python train.py --arch="nf_resnet" --stem="deep" --init="kaiming_normal" --epochs=35.5
Rows from block 12, named by matrix and row number. Rows with one number belong to one channel. Each number is 50 + 15 x the weight over the matrix's rms, rounded and kept within 0 to 99. All counts start at 0.
# convs0: first 3x3 conv (model.blocks.12.convs.0.weight, 96x96x3x3, standardized in use), inputs 90-95, a 3x3 kernel for each
# convs1: second 3x3 conv (model.blocks.12.convs.1.weight, 96x96x3x3, standardized in use, transposed), outputs 90-95, a 3x3 kernel for each
convs0.3:34 41 52 46 25 45 50 59 59 60 64 75 36 48 52 44 30 56 53 47 35 33 46 65 82 41 68 37 34 31 45 70 48 30 56 42 53 43 42 45 38 52 43 34 37 52 28 44 61 53 37 51 34 41
convs1.3:56 65 71 48 61 50 42 16 35 63 80 78 44 48 46 42 49 67 31 75 38 32 40 36 47 41 36 58 69 60 50 47 71 56 80 57 55 41 41 26 57 28 73 89 74 52 42 48 60 66 55 44 46 62
convs0.4:43 45 43 61 37 59 38 53 24 73 66 66 68 86 66 20 33 26 52 38 68 63 55 59 56 42 55 60 75 51 84 80 94 42 42 33 42 31 49 41 50 83 36 38 47 37 45 36 48 58 54 39 51 44
convs1.4:53 56 39 42 31 59 57 77 59 73 54 44 55 43 56 60 51 61 42 46 47 57 56 61 57 51 68 38 24 26 62 51 29 51 50 64 63 50 52 53 79 56 35 45 24 45 40 67 53 59 48 59 53 66
convs0.5:39 40 40 79 56 66 55 51 47 55 54 57 78 60 62 55 71 83 36 19 35 42 41 66 63 59 77 60 53 52 63 63 60 78 72 75 62 66 56 41 51 22 42 50 37 56 41 33 41 34 72 45 66 49
convs1.5:78 71 71 51 62 70 61 67 65 10 11 31 64 48 36 34 30 44 52 56 42 54 27 38 20 38 41 37 19 38 35 41 31 44 50 42 54 49 75 29 40 51 50 38 62 63 75 63 26 42 40 46 38 42
convs0.6:58 33 47 47 42 58 02 35 30 45 64 31 42 71 20 64 54 76 72 34 27 50 70 67 37 62 66 59 48 46 60 55 65 49 58 56 49 46 39 41 38 41 37 61 53 66 47 42 74 47 20 24 50 30
convs1.6:27 49 59 64 38 41 66 41 48 56 72 79 53 62 65 59 84 71 74 81 62 72 74 42 56 39 23 67 59 47 60 78 49 49 89 81 66 51 57 57 61 32 30 46 43 57 46 30 47 66 80 62 56 58
convs0.7:56 74 58 48 43 21 50 73 49 49 39 32 86 33 57 80 36 29 45 18 48 49 49 55 35 60 61 57 57 76 58 54 46 67 40 32 50 55 68 41 39 28 67 45 36 41 47 59 37 68 38 62 63 39
convs1.7:64 40 58 69 55 42 72 50 66 24 22 68 47 48 68 59 78 52 52 61 60 50 65 41 41 61 51 42 37 22 56 39 54 53 36 36 79 54 51 19 48 68 84 40 63 25 41 41 41 26 53 40 48 33
convs0.8:56 72 61 54 26 74 39 36 09 35 28 33 67 52 38 38 26 80 56 56 56 43 36 54 54 37 46 35 38 29 65 65 72 56 47 44 60 53 64 21 33 31 25 47 46 46 60 68 31 41 29 66 72 60
convs1.8:65 52 68 35 36 42 53 57 59 51 43 44 43 73 71 66 53 53 64 32 44 43 76 48 47 58 66 22 30 30 59 52 67 74 37 45 76 75 47 03 39 64 94 32 38 76 71 60 49 53 51 80 66 42
convs0.9:37 40 47 54 02 30 54 53 49 35 56 21 56 47 54 24 40 73 77 75 63 54 78 53 51 64 49 34 46 42 50 56 52 56 39 23 38 37 50 44 47 45 31 22 45 44 50 30 67 52 41 65 56 71
convs1.9:60 47 52 54 68 55 50 35 46 67 54 79 44 54 44 38 56 58 49 46 36 25 49 59 50 51 51 44 46 33 55 47 56 35 57 43 59 69 55 86 69 44 47 47 65 78 56 71 60 62 73 58 48 44
convs0.10:53 46 70 62 51 76 46 49 23 53 63 67 24 83 32 53 67 72 39 61 51 49 57 83 30 35 63 56 62 55 58 34 51 43 59 40 71 63 29 68 38 16 50 47 52 63 58 57 55 72 40 60 56 52
convs1.10:16 51 27 28 59 21 41 60 64 75 45 52 56 23 45 65 70 54 37 37 30 53 45 44 29 39 54 49 68 66 55 42 32 44 60 39 55 41 72 37 55 51 34 44 33 41 49 37 40 44 48 58 46 34
convs0.11:41 48 60 45 43 46 41 23 45 60 32 54 45 31 38 64 54 20 60 40 42 54 63 54 53 55 31 78 55 60 53 42 44 46 71 43 24 37 63 31 49 77 40 66 66 35 39 48 51 29 57 63 47 56
convs1.11:52 80 39 48 32 30 43 35 51 28 27 63 52 74 76 62 49 48 37 34 47 38 38 52 41 39 56 38 54 87 42 48 42 41 29 34 44 70 53 65 63 52 48 55 34 51 53 63 42 48 56 86 60 68
convs0.12:38 49 30 48 25 14 58 72 73 42 67 58 53 49 50 49 68 56 70 76 64 49 56 41 48 36 32 45 56 47 46 20 25 40 44 63 95 74 50 55 69 32 39 79 60 73 50 61 63 58 85 50 23 35
convs1.12:51 51 69 49 50 47 44 59 50 64 60 54 52 47 44 43 44 30 37 53 57 62 39 42 37 41 50 42 49 59 46 48 69 40 42 64 47 19 47 34 40 14 64 81 68 59 62 46 67 68 53 47 45 59
convs0.13:52 79 24 41 52 48 09 65 58 80 14 49 62 53 56 53 36 47 43 31 27 59 70 38 44 51 22 81 50 45 60 52 84 31 48 27 58 23 56 66 53 68 55 18 67 62 58 43 48 48 66 44 29 45
convs1.13:52 39 42 32 39 40 14 19 27 41 50 44 57 46 51 70 61 36 62 64 37 69 55 57 58 37 57 71 65 36 53 40 57 62 45 43 38 44 62 83 59 49 41 70 58 65 47 34 69 45 37 36 47 52
convs0.14:47 33 08 34 43 33 52 44 69 45 60 80 53 48 42 67 44 52 50 43 55 40 47 53 50 73 79 51 56 67 47 55 42 78 74 77 74 68 60 34 63 50 59 40 50 37 48 73 24 46 66 53 40 45
convs1.14:59 68 66 42 53 63 51 75 62 33 65 61 48 77 77 38 44 59 66 75 37 50 65 45 54 61 76 27 13 28 51 66 52 30 18 46 46 57 50 59 59 66 64 47 37 63 57 50 47 59 54 66 68 37
convs0.15:34 42 49 49 59 36 68 71 45 56 50 39 72 43 48 55 59 41 61 68 75 50 56 70 74 44 46 77 60 81 35 39 47 66 48 62 39 37 40 57 47 50 73 57 32 24 43 64 73 60 41 29 53 57
convs1.15:48 56 20 43 51 31 41 49 40 44 49 54 20 44 25 44 54 48 41 39 37 48 59 58 65 53 47 76 59 52 53 42 43 55 55 61 46 42 44 50 66 42 47 36 45 49 47 35 81 80 61 44 81 60
convs0.16:37 39 40 64 51 50 70 73 10 46 52 51 56 53 46 52 73 55 46 40 49 50 56 55 59 44 43 58 54 32 46 53 24 63 51 33 50 32 34 30 35 68 54 31 52 22 27 32 59 50 40 10 43 28
convs1.16:47 45 47 38 43 37 59 63 39 65 38 53 57 56 70 46 65 68 42 29 33 37 41 52 47 40 59 23 42 10 36 31 39 56 36 54 65 39 33 61 78 50 45 47 53 41 44 28 49 51 37 61 59 52
convs0.17:66 71 52 26 34 42 55 28 51 34 87 73 38 31 44 60 54 17 58 55 57 76 59 35 11 52 60 72 70 43 81 47 59 47 61 52 73 66 59 73 66 65 43 49 40 46 32 51 41 45 52 72 63 67
convs1.17:76 58 77 53 32 62 60 60 59 47 47 44 36 52 42 73 53 58 54 59 54 56 42 27 27 38 63 34 44 58 54 55 31 56 39 58 56 74 64 56 42 96 56 55 51 56 51 69 40 39 61 57 63 37
convs0.18:63 52 43 66 63 61 11 34 70 63 46 67 36 29 48 19 37 50 38 58 45 56 65 43 62 67 53 42 21 52 57 35 50 66 65 61 38 49 32 44 58 32 30 28 25 62 46 56 66 49 41 94 62 50
convs1.18:50 56 77 48 66 60 37 62 49 51 50 64 82 42 42 50 47 45 59 35 38 43 43 34 74 67 70 46 74 56 40 57 36 44 63 29 63 38 26 59 58 38 27 48 56 54 71 71 39 55 58 31 53 37
convs0.19:34 43 51 28 45 44 53 53 38 55 65 62 73 63 32 80 89 81 46 36 53 77 29 53 45 49 36 52 69 54 38 46 41 58 51 63 38 48 68 25 53 28 40 52 30 27 47 43 45 66 71 67 54 72
convs1.19:36 46 39 35 51 58 34 52 46 35 31 27 47 47 33 47 49 76 48 40 52 66 66 61 39 73 63 54 56 68 71 51 49 59 53 59 46 45 54 43 79 73 39 36 46 63 23 43 65 49 46 35 70 30
convs0.20:31 49 49 40 55 52 42 32 28 56 41 51 59 55 39 58 58 66 47 50 36 54 38 31 61 41 66 81 82 59 62 50 20 57 84 74 56 99 65 45 57 33 42 71 56 60 75 78 54 29 41 74 56 37
convs1.20:48 64 67 82 36 55 82 77 74 34 58 41 43 42 56 30 42 59 61 48 55 59 63 56 60 92 52 30 47 45 48 49 43 80 55 63 44 50 40 50 82 56 39 47 72 32 51 47 27 39 35 69 53 47
convs0.21:49 38 48 51 91 47 49 63 28 57 52 21 83 31 40 46 56 45 40 53 35 47 68 66 45 42 22 51 58 56 61 50 34 34 38 29 55 49 46 48 50 48 36 36 38 41 42 53 30 45 10 59 52 38
convs1.21:57 78 57 38 69 35 56 68 54 61 60 51 64 90 72 55 56 44 40 71 75 54 59 68 64 64 44 52 34 62 56 56 28 29 56 44 41 46 54 34 55 44 39 34 70 43 39 55 32 22 14 54 50 20
convs0.22:48 51 26 44 29 26 58 48 28 54 58 55 45 54 62 65 35 53 42 47 27 40 38 31 50 46 27 52 49 67 49 47 64 56 33 34 74 66 16 42 62 48 40 42 54 49 46 18 52 60 38 39 47 42
convs1.22:42 45 64 74 66 48 27 35 38 42 72 53 41 41 50 62 61 51 47 28 54 73 43 46 41 24 49 57 55 42 50 71 71 50 33 49 72 35 60 35 47 64 33 45 75 42 66 39 68 79 81 47 42 75
convs0.23:52 84 73 33 36 59 64 32 39 49 47 81 50 49 72 53 53 59 54 57 51 81 51 64 45 47 49 37 42 43 38 44 44 71 43 60 54 77 63 52 60 54 36 46 35 55 64 64 57 72 73 50 57 66
convs1.23:82 43 46 48 52 70 39 30 65 35 14 56 46 49 30 41 45 54 60 20 38 57 39 46 51 44 42 66 32 59 58 60 30 59 80 61 29 34 77 36 52 33 58 46 78 55 43 42 79 74 62 66 53 61
convs0.24:55 65 69 62 84 71 31 43 27 37 63 62 45 52 37 47 61 57 41 49 61 89 58 41 63 58 51 47 40 47 58 30 47 73 47 41 32 26 31 57 33 37 46 50 43 51 41 46 35 60 55 32 48 55
convs1.24:33 35 39 61 62 66 36 55 51 53 62 40 25 49 43 53 37 56 52 54 68 45 55 57 28 56 47 45 36 46 46 43 41 41 40 28 22 53 24 24 23 30 88 79 41 48 45 60 49 50 46 41 17 39
convs0.25:68 62 50 78 38 33 87 46 59 66 61 32 37 53 44 32 42 30 58 51 54 57 42 48 26 45 29 48 44 44 71 55 57 34 37 40 48 44 48 53 50 43 50 55 40 60 65 51 69 46 51 43 41 61
convs1.25:37 38 32 44 51 23 59 67 49 52 44 28 31 32 06 59 50 58 89 70 63 41 50 58 44 60 51 48 79 60 57 36 28 43 45 36 56 64 49 53 97 53 56 52 61 67 64 54 31 39 46 25 42 43
convs0.26:64 30 63 68 07 65 55 48 77 41 54 33 42 43 45 52 38 45 75 45 27 65 72 44 47 67 38 56 46 38 35 65 50 41 34 29 62 71 47 57 33 64 49 55 47 56 51 62 67 65 53 66 56 60
convs1.26:49 46 36 25 56 45 50 40 45 85 51 69 67 63 50 76 45 42 54 25 38 32 00 36 46 41 20 51 57 40 62 62 49 60 66 40 53 69 29 51 36 38 45 68 46 60 53 48 50 50 62 68 55 50
convs0.27:55 44 58 36 38 34 37 52 64 31 43 66 37 57 41 49 46 41 36 52 56 55 49 42 62 47 48 45 54 45 40 34 32 28 30 20 58 65 58 33 45 49 54 67 80 49 68 51 19 51 29 55 39 44
convs1.27:33 45 60 53 40 36 42 52 19 32 42 30 37 51 44 31 43 21 19 42 49 38 52 54 63 36 46 64 59 39 36 53 45 60 48 36 48 41 41 33 24 56 25 30 50 51 27 30 60 20 45 68 32 25
convs0.28:42 34 65 22 39 53 41 65 63 37 48 56 48 35 47 65 63 37 36 39 29 32 48 86 38 23 86 58 47 28 34 73 65 14 85 77 37 55 48 36 50 27 48 64 39 68 37 35 54 67 42 64 47 40
convs1.28:44 59 51 64 61 77 63 48 66 60 76 46 49 59 44 77 49 51 61 49 28 39 64 39 65 56 50 40 39 47 60 66 60 43 48 46 44 39 69 76 56 57 55 45 43 74 65 83 54 81 53 51 43 60
convs0.29:33 00 23 29 11 48 51 44 58 46 64 43 50 41 48 62 80 66 62 63 45 46 47 52 35 47 50 36 40 63 34 29 36 53 34 44 69 54 60 40 69 30 45 53 38 59 75 29 53 28 48 31 45 46
convs1.29:48 50 72 61 46 54 48 38 36 35 45 51 78 43 51 59 29 35 58 45 43 95 99 41 61 47 46 54 35 31 39 23 36 70 55 41 58 57 48 37 51 68 54 31 62 40 40 60 68 66 72 48 85 57
convs0.30:32 52 52 47 58 67 67 46 40 48 65 39 48 29 19 43 45 49 73 72 59 53 74 56 50 42 48 55 56 53 43 54 57 65 42 52 29 17 39 47 49 64 44 24 41 40 36 58 62 68 64 55 56 59
convs1.30:31 17 33 49 61 47 58 40 39 68 58 64 52 49 60 31 19 62 32 15 38 81 60 61 69 57 36 27 24 39 52 67 46 19 51 58 40 43 54 55 48 72 51 48 44 36 50 40 57 36 34 63 32 38
convs0.31:62 32 62 28 66 26 24 49 30 51 24 59 55 29 49 44 57 68 68 23 46 35 28 49 35 53 54 39 47 41 47 60 23 25 60 62 48 56 48 58 48 49 92 48 49 57 53 81 65 13 57 52 40 52
convs1.31:70 76 47 36 34 50 34 42 44 78 69 88 36 32 49 30 45 35 28 30 44 48 61 55 65 54 54 65 57 42 79 48 62 63 55 27 43 62 82 67 48 76 36 51 45 35 47 50 77 54 74 74 68 68
convs0.32:24 54 34 53 43 43 30 28 28 49 47 36 52 47 48 40 40 73 54 59 63 53 50 34 41 52 60 30 29 42 55 79 39 66 43 65 41 66 44 35 50 42 72 34 71 59 40 62 43 50 50 75 41 62
convs1.32:58 35 59 53 64 66 47 71 77 49 61 57 48 47 77 46 36 69 57 72 67 45 26 12 56 63 47 36 50 56 69 56 78 54 44 59 62 66 76 60 45 39 37 45 45 47 20 43 48 29 49 72 68 52
convs0.33:45 42 80 54 58 71 37 47 58 56 47 49 74 41 43 45 28 38 33 33 50 43 34 39 53 56 65 62 46 72 25 35 14 31 41 24 67 37 54 61 15 35 61 62 39 58 43 27 52 64 56 51 71 89
convs1.33:33 40 54 22 38 25 37 52 29 32 32 47 44 45 50 26 51 45 44 59 73 17 51 36 48 46 30 66 52 35 50 46 38 69 36 52 60 39 41 46 25 32 06 73 37 78 75 85 36 32 76 54 48 69
convs0.34:61 73 46 51 43 42 33 34 37 52 57 43 36 40 38 60 55 47 60 55 39 50 51 42 53 51 71 68 62 58 50 57 64 75 54 74 55 42 75 35 36 49 57 59 36 53 29 50 36 45 70 79 50 41
convs1.34:57 36 20 43 40 56 55 50 56 41 38 30 43 53 71 91 55 60 29 70 56 37 38 67 43 39 66 36 40 30 50 47 50 67 29 29 41 64 45 36 44 68 47 46 60 46 43 71 47 62 64 33 63 61
convs0.35:30 82 56 52 26 52 32 57 58 59 48 48 47 44 30 53 68 45 36 24 62 14 29 18 39 31 29 45 39 47 62 40 15 43 28 43 53 74 40 40 66 63 52 78 70 80 45 53 49 46 39 33 69 82
convs1.35:41 24 50 65 50 73 41 31 75 38 40 48 36 53 58 28 38 47 41 82 63 56 34 65 52 60 34 38 48 42 58 86 56 65 18 55 48 53 42 59 56 41 48 49 64 43 68 35 43 49 48 66 44 66
convs0.36:43 57 57 58 10 21 62 67 60 33 42 52 45 49 63 43 77 64 52 70 74 35 47 31 79 65 48 75 43 46 83 56 67 43 40 40 51 64 59 51 53 49 49 36 39 54 49 44 22 44 28 75 72 58
convs1.36:55 53 70 28 54 41 33 27 28 59 46 33 55 45 52 49 49 61 49 38 42 56 39 45 49 20 19 14 29 34 60 50 33 61 57 29 39 43 47 53 44 52 55 38 30 32 33 90 32 30 53 56 42 45
convs0.37:44 53 30 35 57 60 39 13 26 37 49 37 30 36 38 54 44 42 33 32 53 53 30 39 45 41 34 57 45 60 95 60 54 56 53 71 62 55 96 35 44 44 49 47 46 83 53 66 51 36 51 71 84 66
convs1.37:46 46 40 15 17 29 49 70 35 33 53 53 69 65 47 54 54 46 49 51 66 36 49 52 45 60 67 75 56 30 57 75 45 60 77 44 74 42 29 45 40 50 53 60 32 62 57 64 33 65 70 59 42 42
convs0.38:25 41 46 41 51 53 62 74 76 56 46 47 62 50 47 54 31 80 56 28 31 45 28 56 62 36 32 57 74 73 25 39 46 52 46 60 43 34 44 45 51 24 54 48 82 56 47 47 54 42 27 41 13 32
convs1.38:66 65 48 35 45 00 52 41 56 56 87 81 50 41 56 48 44 54 83 53 37 53 68 70 51 50 34 50 61 50 38 43 34 78 55 39 57 58 55 55 65 46 46 63 57 51 38 33 45 59 57 49 66 78
convs0.39:37 27 43 39 27 24 28 34 31 50 58 52 52 53 66 71 35 51 34 25 46 38 37 61 55 65 33 77 64 49 50 59 36 41 46 48 56 58 25 47 67 27 73 51 63 56 53 33 58 44 47 46 31 47
convs1.39:73 53 76 49 49 31 53 42 57 27 57 46 38 34 38 34 56 71 67 51 66 33 43 55 25 61 49 47 41 30 65 59 88 85 51 72 60 56 15 26 63 45 61 44 73 45 70 55 51 48 62 56 41 68
convs0.40:55 44 62 50 51 49 63 36 33 73 45 27 43 39 37 84 85 45 35 14 38 84 62 34 63 60 36 92 51 47 47 62 30 47 50 55 70 72 51 36 68 39 50 39 40 54 44 46 57 29 36 48 49 30
convs1.40:53 44 34 59 34 35 53 37 69 58 40 18 27 42 36 49 55 40 37 71 57 53 42 35 77 65 53 18 51 41 38 43 41 79 58 83 58 31 37 29 37 50 38 36 10 45 43 47 48 44 47 57 74 28
convs0.41:40 23 41 58 35 60 63 51 46 42 34 42 48 41 74 50 77 50 45 54 27 44 81 68 65 69 70 39 30 34 24 34 46 66 53 51 44 62 25 59 70 47 76 75 79 27 43 56 33 33 61 51 57 46
convs1.41:48 61 72 55 60 64 34 29 39 55 55 48 71 49 53 60 54 46 44 67 63 40 65 87 50 51 63 50 38 47 67 50 49 54 42 62 55 70 52 10 20 32 16 14 32 43 57 51 50 34 47 62 31 49
convs0.42:27 59 39 55 46 27 45 39 57 55 52 34 53 45 80 58 64 41 53 36 32 42 27 29 48 40 58 59 25 44 49 51 41 44 25 53 45 51 33 56 65 69 37 51 52 70 39 54 65 20 37 37 39 44
convs1.42:41 40 40 72 44 34 51 38 35 42 49 44 24 61 48 59 33 21 30 34 31 35 36 42 43 34 23 30 32 52 29 52 48 37 50 54 62 42 52 65 73 78 56 66 58 34 21 50 48 32 27 50 41 32
convs0.43:73 65 35 70 57 41 15 36 27 62 28 68 49 54 63 35 34 50 49 40 61 55 46 57 43 36 51 55 42 40 38 65 51 47 46 41 81 43 32 76 46 39 70 45 57 43 53 57 26 36 37 40 43 35
convs1.43:37 35 47 27 34 72 62 59 37 40 50 60 61 51 65 48 44 49 55 34 54 41 42 43 24 24 19 48 50 62 41 38 48 56 40 33 64 36 62 39 35 37 47 41 34 52 37 33 87 54 34 72 69 46
convs0.44:75 43 48 73 32 65 49 35 28 20 34 39 51 63 42 52 43 40 64 34 32 41 52 35 29 54 52 45 33 66 52 32 81 77 58 61 53 67 48 30 55 31 33 67 13 67 44 58 58 52 43 56 60 60
convs1.44:51 27 49 51 38 46 42 31 48 51 51 86 46 34 53 43 43 49 44 49 52 64 59 51 38 69 70 47 38 54 70 59 62 67 68 42 45 22 37 43 44 50 47 73 43 41 45 56 33 41 44 38 50 39
convs0.45:52 47 52 38 53 25 34 40 11 53 57 32 57 42 21 41 42 30 48 51 73 60 68 46 61 46 58 45 25 53 43 58 99 65 75 38 33 41 47 36 70 67 72 78 45 30 60 39 50 63 49 50 94 67
convs1.45:45 47 24 16 59 56 69 59 65 44 38 25 47 36 30 23 49 65 47 47 34 63 43 44 56 63 61 58 20 36 63 54 41 52 36 41 33 25 33 35 49 57 40 42 61 41 42 59 47 47 49 41 59 48
convs0.46:52 57 44 51 33 66 40 58 59 38 38 30 62 69 62 57 54 44 56 58 39 32 40 19 43 57 28 44 51 38 58 31 41 39 50 40 58 51 50 55 50 44 54 29 49 65 56 68 62 47 65 64 57 63
convs1.46:66 50 59 33 65 66 64 55 65 58 18 46 52 28 76 53 45 59 53 47 52 53 54 67 56 60 49 34 22 48 26 43 40 43 65 28 81 58 54 45 59 49 25 12 66 47 39 32 34 43 51 44 30 54
convs0.47:52 46 24 40 34 40 51 63 33 36 18 34 68 42 43 47 25 52 75 45 50 66 39 64 60 27 40 21 39 21 40 50 66 60 67 51 65 38 61 40 71 63 59 60 41 41 63 25 79 57 74 49 48 57
convs1.47:69 53 48 76 74 87 51 71 78 65 70 38 66 36 63 51 45 65 59 57 70 58 46 18 38 60 57 53 25 53 29 35 36 30 49 42 47 50 55 52 53 58 46 46 47 48 43 41 52 45 46 26 40 43
convs0.48:49 71 36 49 46 59 57 68 57 41 58 26 77 34 49 47 29 54 49 37 47 59 57 68 26 39 42 50 37 57 22 31 34 44 52 57 72 84 40 10 42 56 59 79 57 29 51 31 42 52 62 63 56 67
convs1.48:39 31 35 42 46 31 22 28 47 35 55 59 48 45 16 53 47 40 23 36 32 35 35 44 55 50 46 29 45 40 37 36 50 63 57 36 75 37 48 77 67 54 60 49 56 48 66 54 35 54 35 55 61 58
convs0.49:36 40 49 48 58 55 72 66 58 46 45 61 43 58 71 58 41 43 49 31 51 33 58 52 69 96 29 44 50 45 80 50 64 56 46 52 98 61 41 60 57 47 36 52 22 59 44 45 25 29 52 25 39 69
convs1.49:67 41 60 49 58 52 43 45 49 41 51 33 50 69 43 35 56 61 71 60 85 55 68 68 61 54 42 34 56 56 57 77 67 45 34 72 54 12 18 54 43 02 42 72 31 45 39 52 52 58 17 69 48 35
convs0.50:39 45 23 25 31 44 45 47 43 48 21 54 55 55 44 66 64 70 30 45 50 53 44 63 33 40 42 38 73 36 45 25 48 44 43 34 62 69 33 62 36 46 35 50 40 57 66 62 23 32 35 48 46 39
convs1.50:45 64 49 49 73 52 44 27 58 50 40 71 52 60 36 36 51 60 48 55 56 63 46 27 45 56 57 50 36 58 61 54 64 44 31 33 63 68 74 43 32 62 37 42 48 53 44 53 44 63 42 51 65 61
convs0.51:58 37 40 40 28 26 40 59 24 65 31 33 35 66 16 71 41 49 47 47 46 32 46 24 66 32 37 41 57 64 41 45 41 43 25 33 74 57 82 54 47 64 35 57 48 55 56 45 38 36 57 25 62 51
convs1.51:48 47 44 51 61 55 63 63 56 93 66 60 61 65 50 63 60 70 52 34 35 57 60 50 43 50 54 48 58 58 65 56 43 42 61 79 51 28 54 37 22 38 43 25 56 43 63 62 54 68 63 49 39 58
convs0.52:32 41 38 39 42 39 66 53 50 31 39 49 39 37 49 34 46 84 38 56 42 56 44 68 64 72 44 43 59 60 33 48 30 49 59 76 43 42 53 46 42 34 67 67 68 62 44 38 52 67 24 39 70 55
convs1.52:45 48 46 75 75 60 52 51 50 17 52 49 34 63 31 73 50 75 43 57 68 61 55 82 50 54 40 34 54 39 59 29 52 80 81 55 66 57 53 38 38 51 61 35 59 67 65 21 68 75 61 60 48 59
convs0.53:51 69 48 59 24 57 25 56 39 45 37 52 40 35 33 56 50 79 60 78 63 16 30 28 35 24 50 52 32 36 44 75 56 42 38 47 57 45 55 61 50 47 38 25 22 72 70 47 55 62 52 52 62 35
convs1.53:62 54 75 53 70 50 54 61 66 59 44 35 83 60 62 42 26 44 49 52 57 38 60 36 54 43 64 47 63 61 73 56 35 36 34 38 51 54 40 38 53 43 63 67 64 37 31 34 56 33 55 93 44 55
convs0.54:82 76 60 36 46 39 50 66 97 51 38 38 40 55 38 41 55 21 48 29 53 46 63 29 50 08 85 68 70 47 50 66 73 37 23 38 39 69 60 32 52 42 53 50 64 36 48 33 42 38 48 52 50 51
convs1.54:45 48 27 42 46 41 57 50 56 56 56 64 47 45 54 65 60 51 64 99 88 83 53 62 24 59 41 74 56 46 38 61 33 29 43 57 37 77 72 75 18 45 65 53 26 82 87 70 65 76 89 28 60 94
convs0.55:64 72 46 61 33 30 25 49 45 60 36 55 48 55 68 53 28 59 62 33 30 75 44 39 51 49 80 48 53 55 42 39 55 47 55 54 78 48 31 64 67 50 70 67 70 41 20 51 57 65 61 41 54 55
convs1.55:76 71 66 49 54 56 61 21 25 61 42 52 47 50 55 21 55 76 30 31 43 38 64 50 45 51 80 40 52 43 30 47 66 56 39 52 60 21 42 50 46 34 60 32 34 37 61 49 52 65 54 67 57 62
convs0.56:27 23 46 48 59 60 65 38 67 23 39 29 37 29 39 52 68 57 53 46 87 46 54 32 60 44 28 33 19 44 50 45 53 41 61 54 68 33 40 67 55 49 87 54 42 69 48 50 37 44 31 57 76 34
convs1.56:24 31 52 76 70 66 56 54 71 42 35 46 53 55 62 42 38 36 31 18 40 45 53 29 62 53 51 42 57 45 78 40 42 73 69 71 36 46 39 60 62 72 63 72 51 45 36 49 22 43 46 43 39 66
convs0.57:33 37 51 52 68 45 46 91 93 53 39 35 32 55 74 47 32 09 73 54 42 60 36 63 74 35 37 57 62 54 64 26 29 38 48 70 13 56 36 26 50 32 40 58 51 40 39 50 74 68 61 32 33 60
convs1.57:42 39 73 42 31 48 48 43 51 71 43 56 54 52 61 27 64 45 51 57 51 49 34 47 63 60 37 48 64 49 51 52 48 49 49 80 24 75 76 45 49 58 66 50 39 50 17 29 75 69 63 29 60 59
convs0.58:59 51 24 38 38 59 46 51 46 66 35 75 52 55 12 71 48 44 67 76 63 75 53 51 56 40 17 47 65 66 43 62 55 63 42 49 40 43 52 63 41 25 72 50 46 63 53 52 34 53 56 37 44 32
convs1.58:41 37 46 50 32 29 54 19 61 57 48 34 53 45 37 58 61 37 53 45 38 47 61 43 54 40 31 55 42 49 45 41 36 35 35 54 75 59 57 42 35 44 54 86 50 42 62 49 48 42 42 29 45 51
convs0.59:71 45 39 68 35 66 63 61 65 47 60 34 49 56 33 67 52 37 61 76 66 64 50 46 58 40 59 69 47 72 44 41 52 41 30 38 68 40 65 71 49 53 49 61 51 99 60 60 38 47 58 63 73 45
convs1.59:46 58 52 52 51 54 48 59 49 36 66 49 49 39 26 51 32 36 59 54 59 29 41 43 58 51 66 46 55 28 55 43 46 61 18 40 58 50 65 54 63 46 64 56 71 25 46 44 35 47 57 41 22 38
convs0.60:45 42 47 65 65 45 32 55 59 47 85 42 74 83 58 32 51 42 40 55 55 39 34 34 48 57 65 44 21 58 46 57 33 45 38 27 83 38 54 51 58 76 70 65 91 48 98 72 37 73 68 92 78 72
convs1.60:87 60 55 35 32 54 35 19 52 70 37 58 38 69 40 26 18 63 51 63 35 63 60 30 80 73 55 66 56 59 65 68 56 24 44 27 40 64 66 11 47 45 35 57 41 59 24 27 67 43 51 44 37 20
convs0.61:71 75 37 42 34 42 40 55 47 55 50 60 40 59 46 38 15 79 68 78 64 30 36 41 58 36 51 58 54 25 62 55 40 39 41 53 34 84 53 62 53 68 44 49 82 56 52 66 58 21 35 60 45 37
convs1.61:29 35 11 43 35 32 63 30 36 40 49 29 42 47 33 77 63 51 34 59 54 49 55 48 61 59 49 38 53 72 55 38 53 34 38 70 66 65 53 60 81 65 79 81 86 73 44 52 38 52 67 14 31 42
convs0.62:36 44 57 25 56 37 58 45 12 58 42 67 52 18 17 53 12 67 47 32 35 31 45 61 36 49 79 50 24 50 81 80 66 61 58 40 65 32 52 30 35 51 70 59 49 22 38 28 59 57 46 62 38 42
convs1.62:75 67 67 31 45 52 49 56 50 82 63 56 50 78 07 32 47 55 79 71 32 27 34 22 35 50 44 66 45 82 54 51 37 39 47 67 43 38 51 57 55 81 59 65 51 54 49 31 35 42 50 44 38 29
convs0.63:34 29 37 38 48 36 59 59 50 41 28 39 48 36 75 57 54 70 64 57 56 39 43 54 42 44 45 12 28 40 45 38 41 55 62 58 39 41 58 38 32 20 64 62 64 31 19 35 63 67 56 59 51 46
convs1.63:53 40 29 31 19 24 58 51 51 57 51 49 77 62 37 59 34 53 55 58 71 59 31 33 74 75 43 38 69 70 51 42 37 32 08 43 55 36 25 37 48 28 58 64 55 37 42 35 23 30 63 41 40 41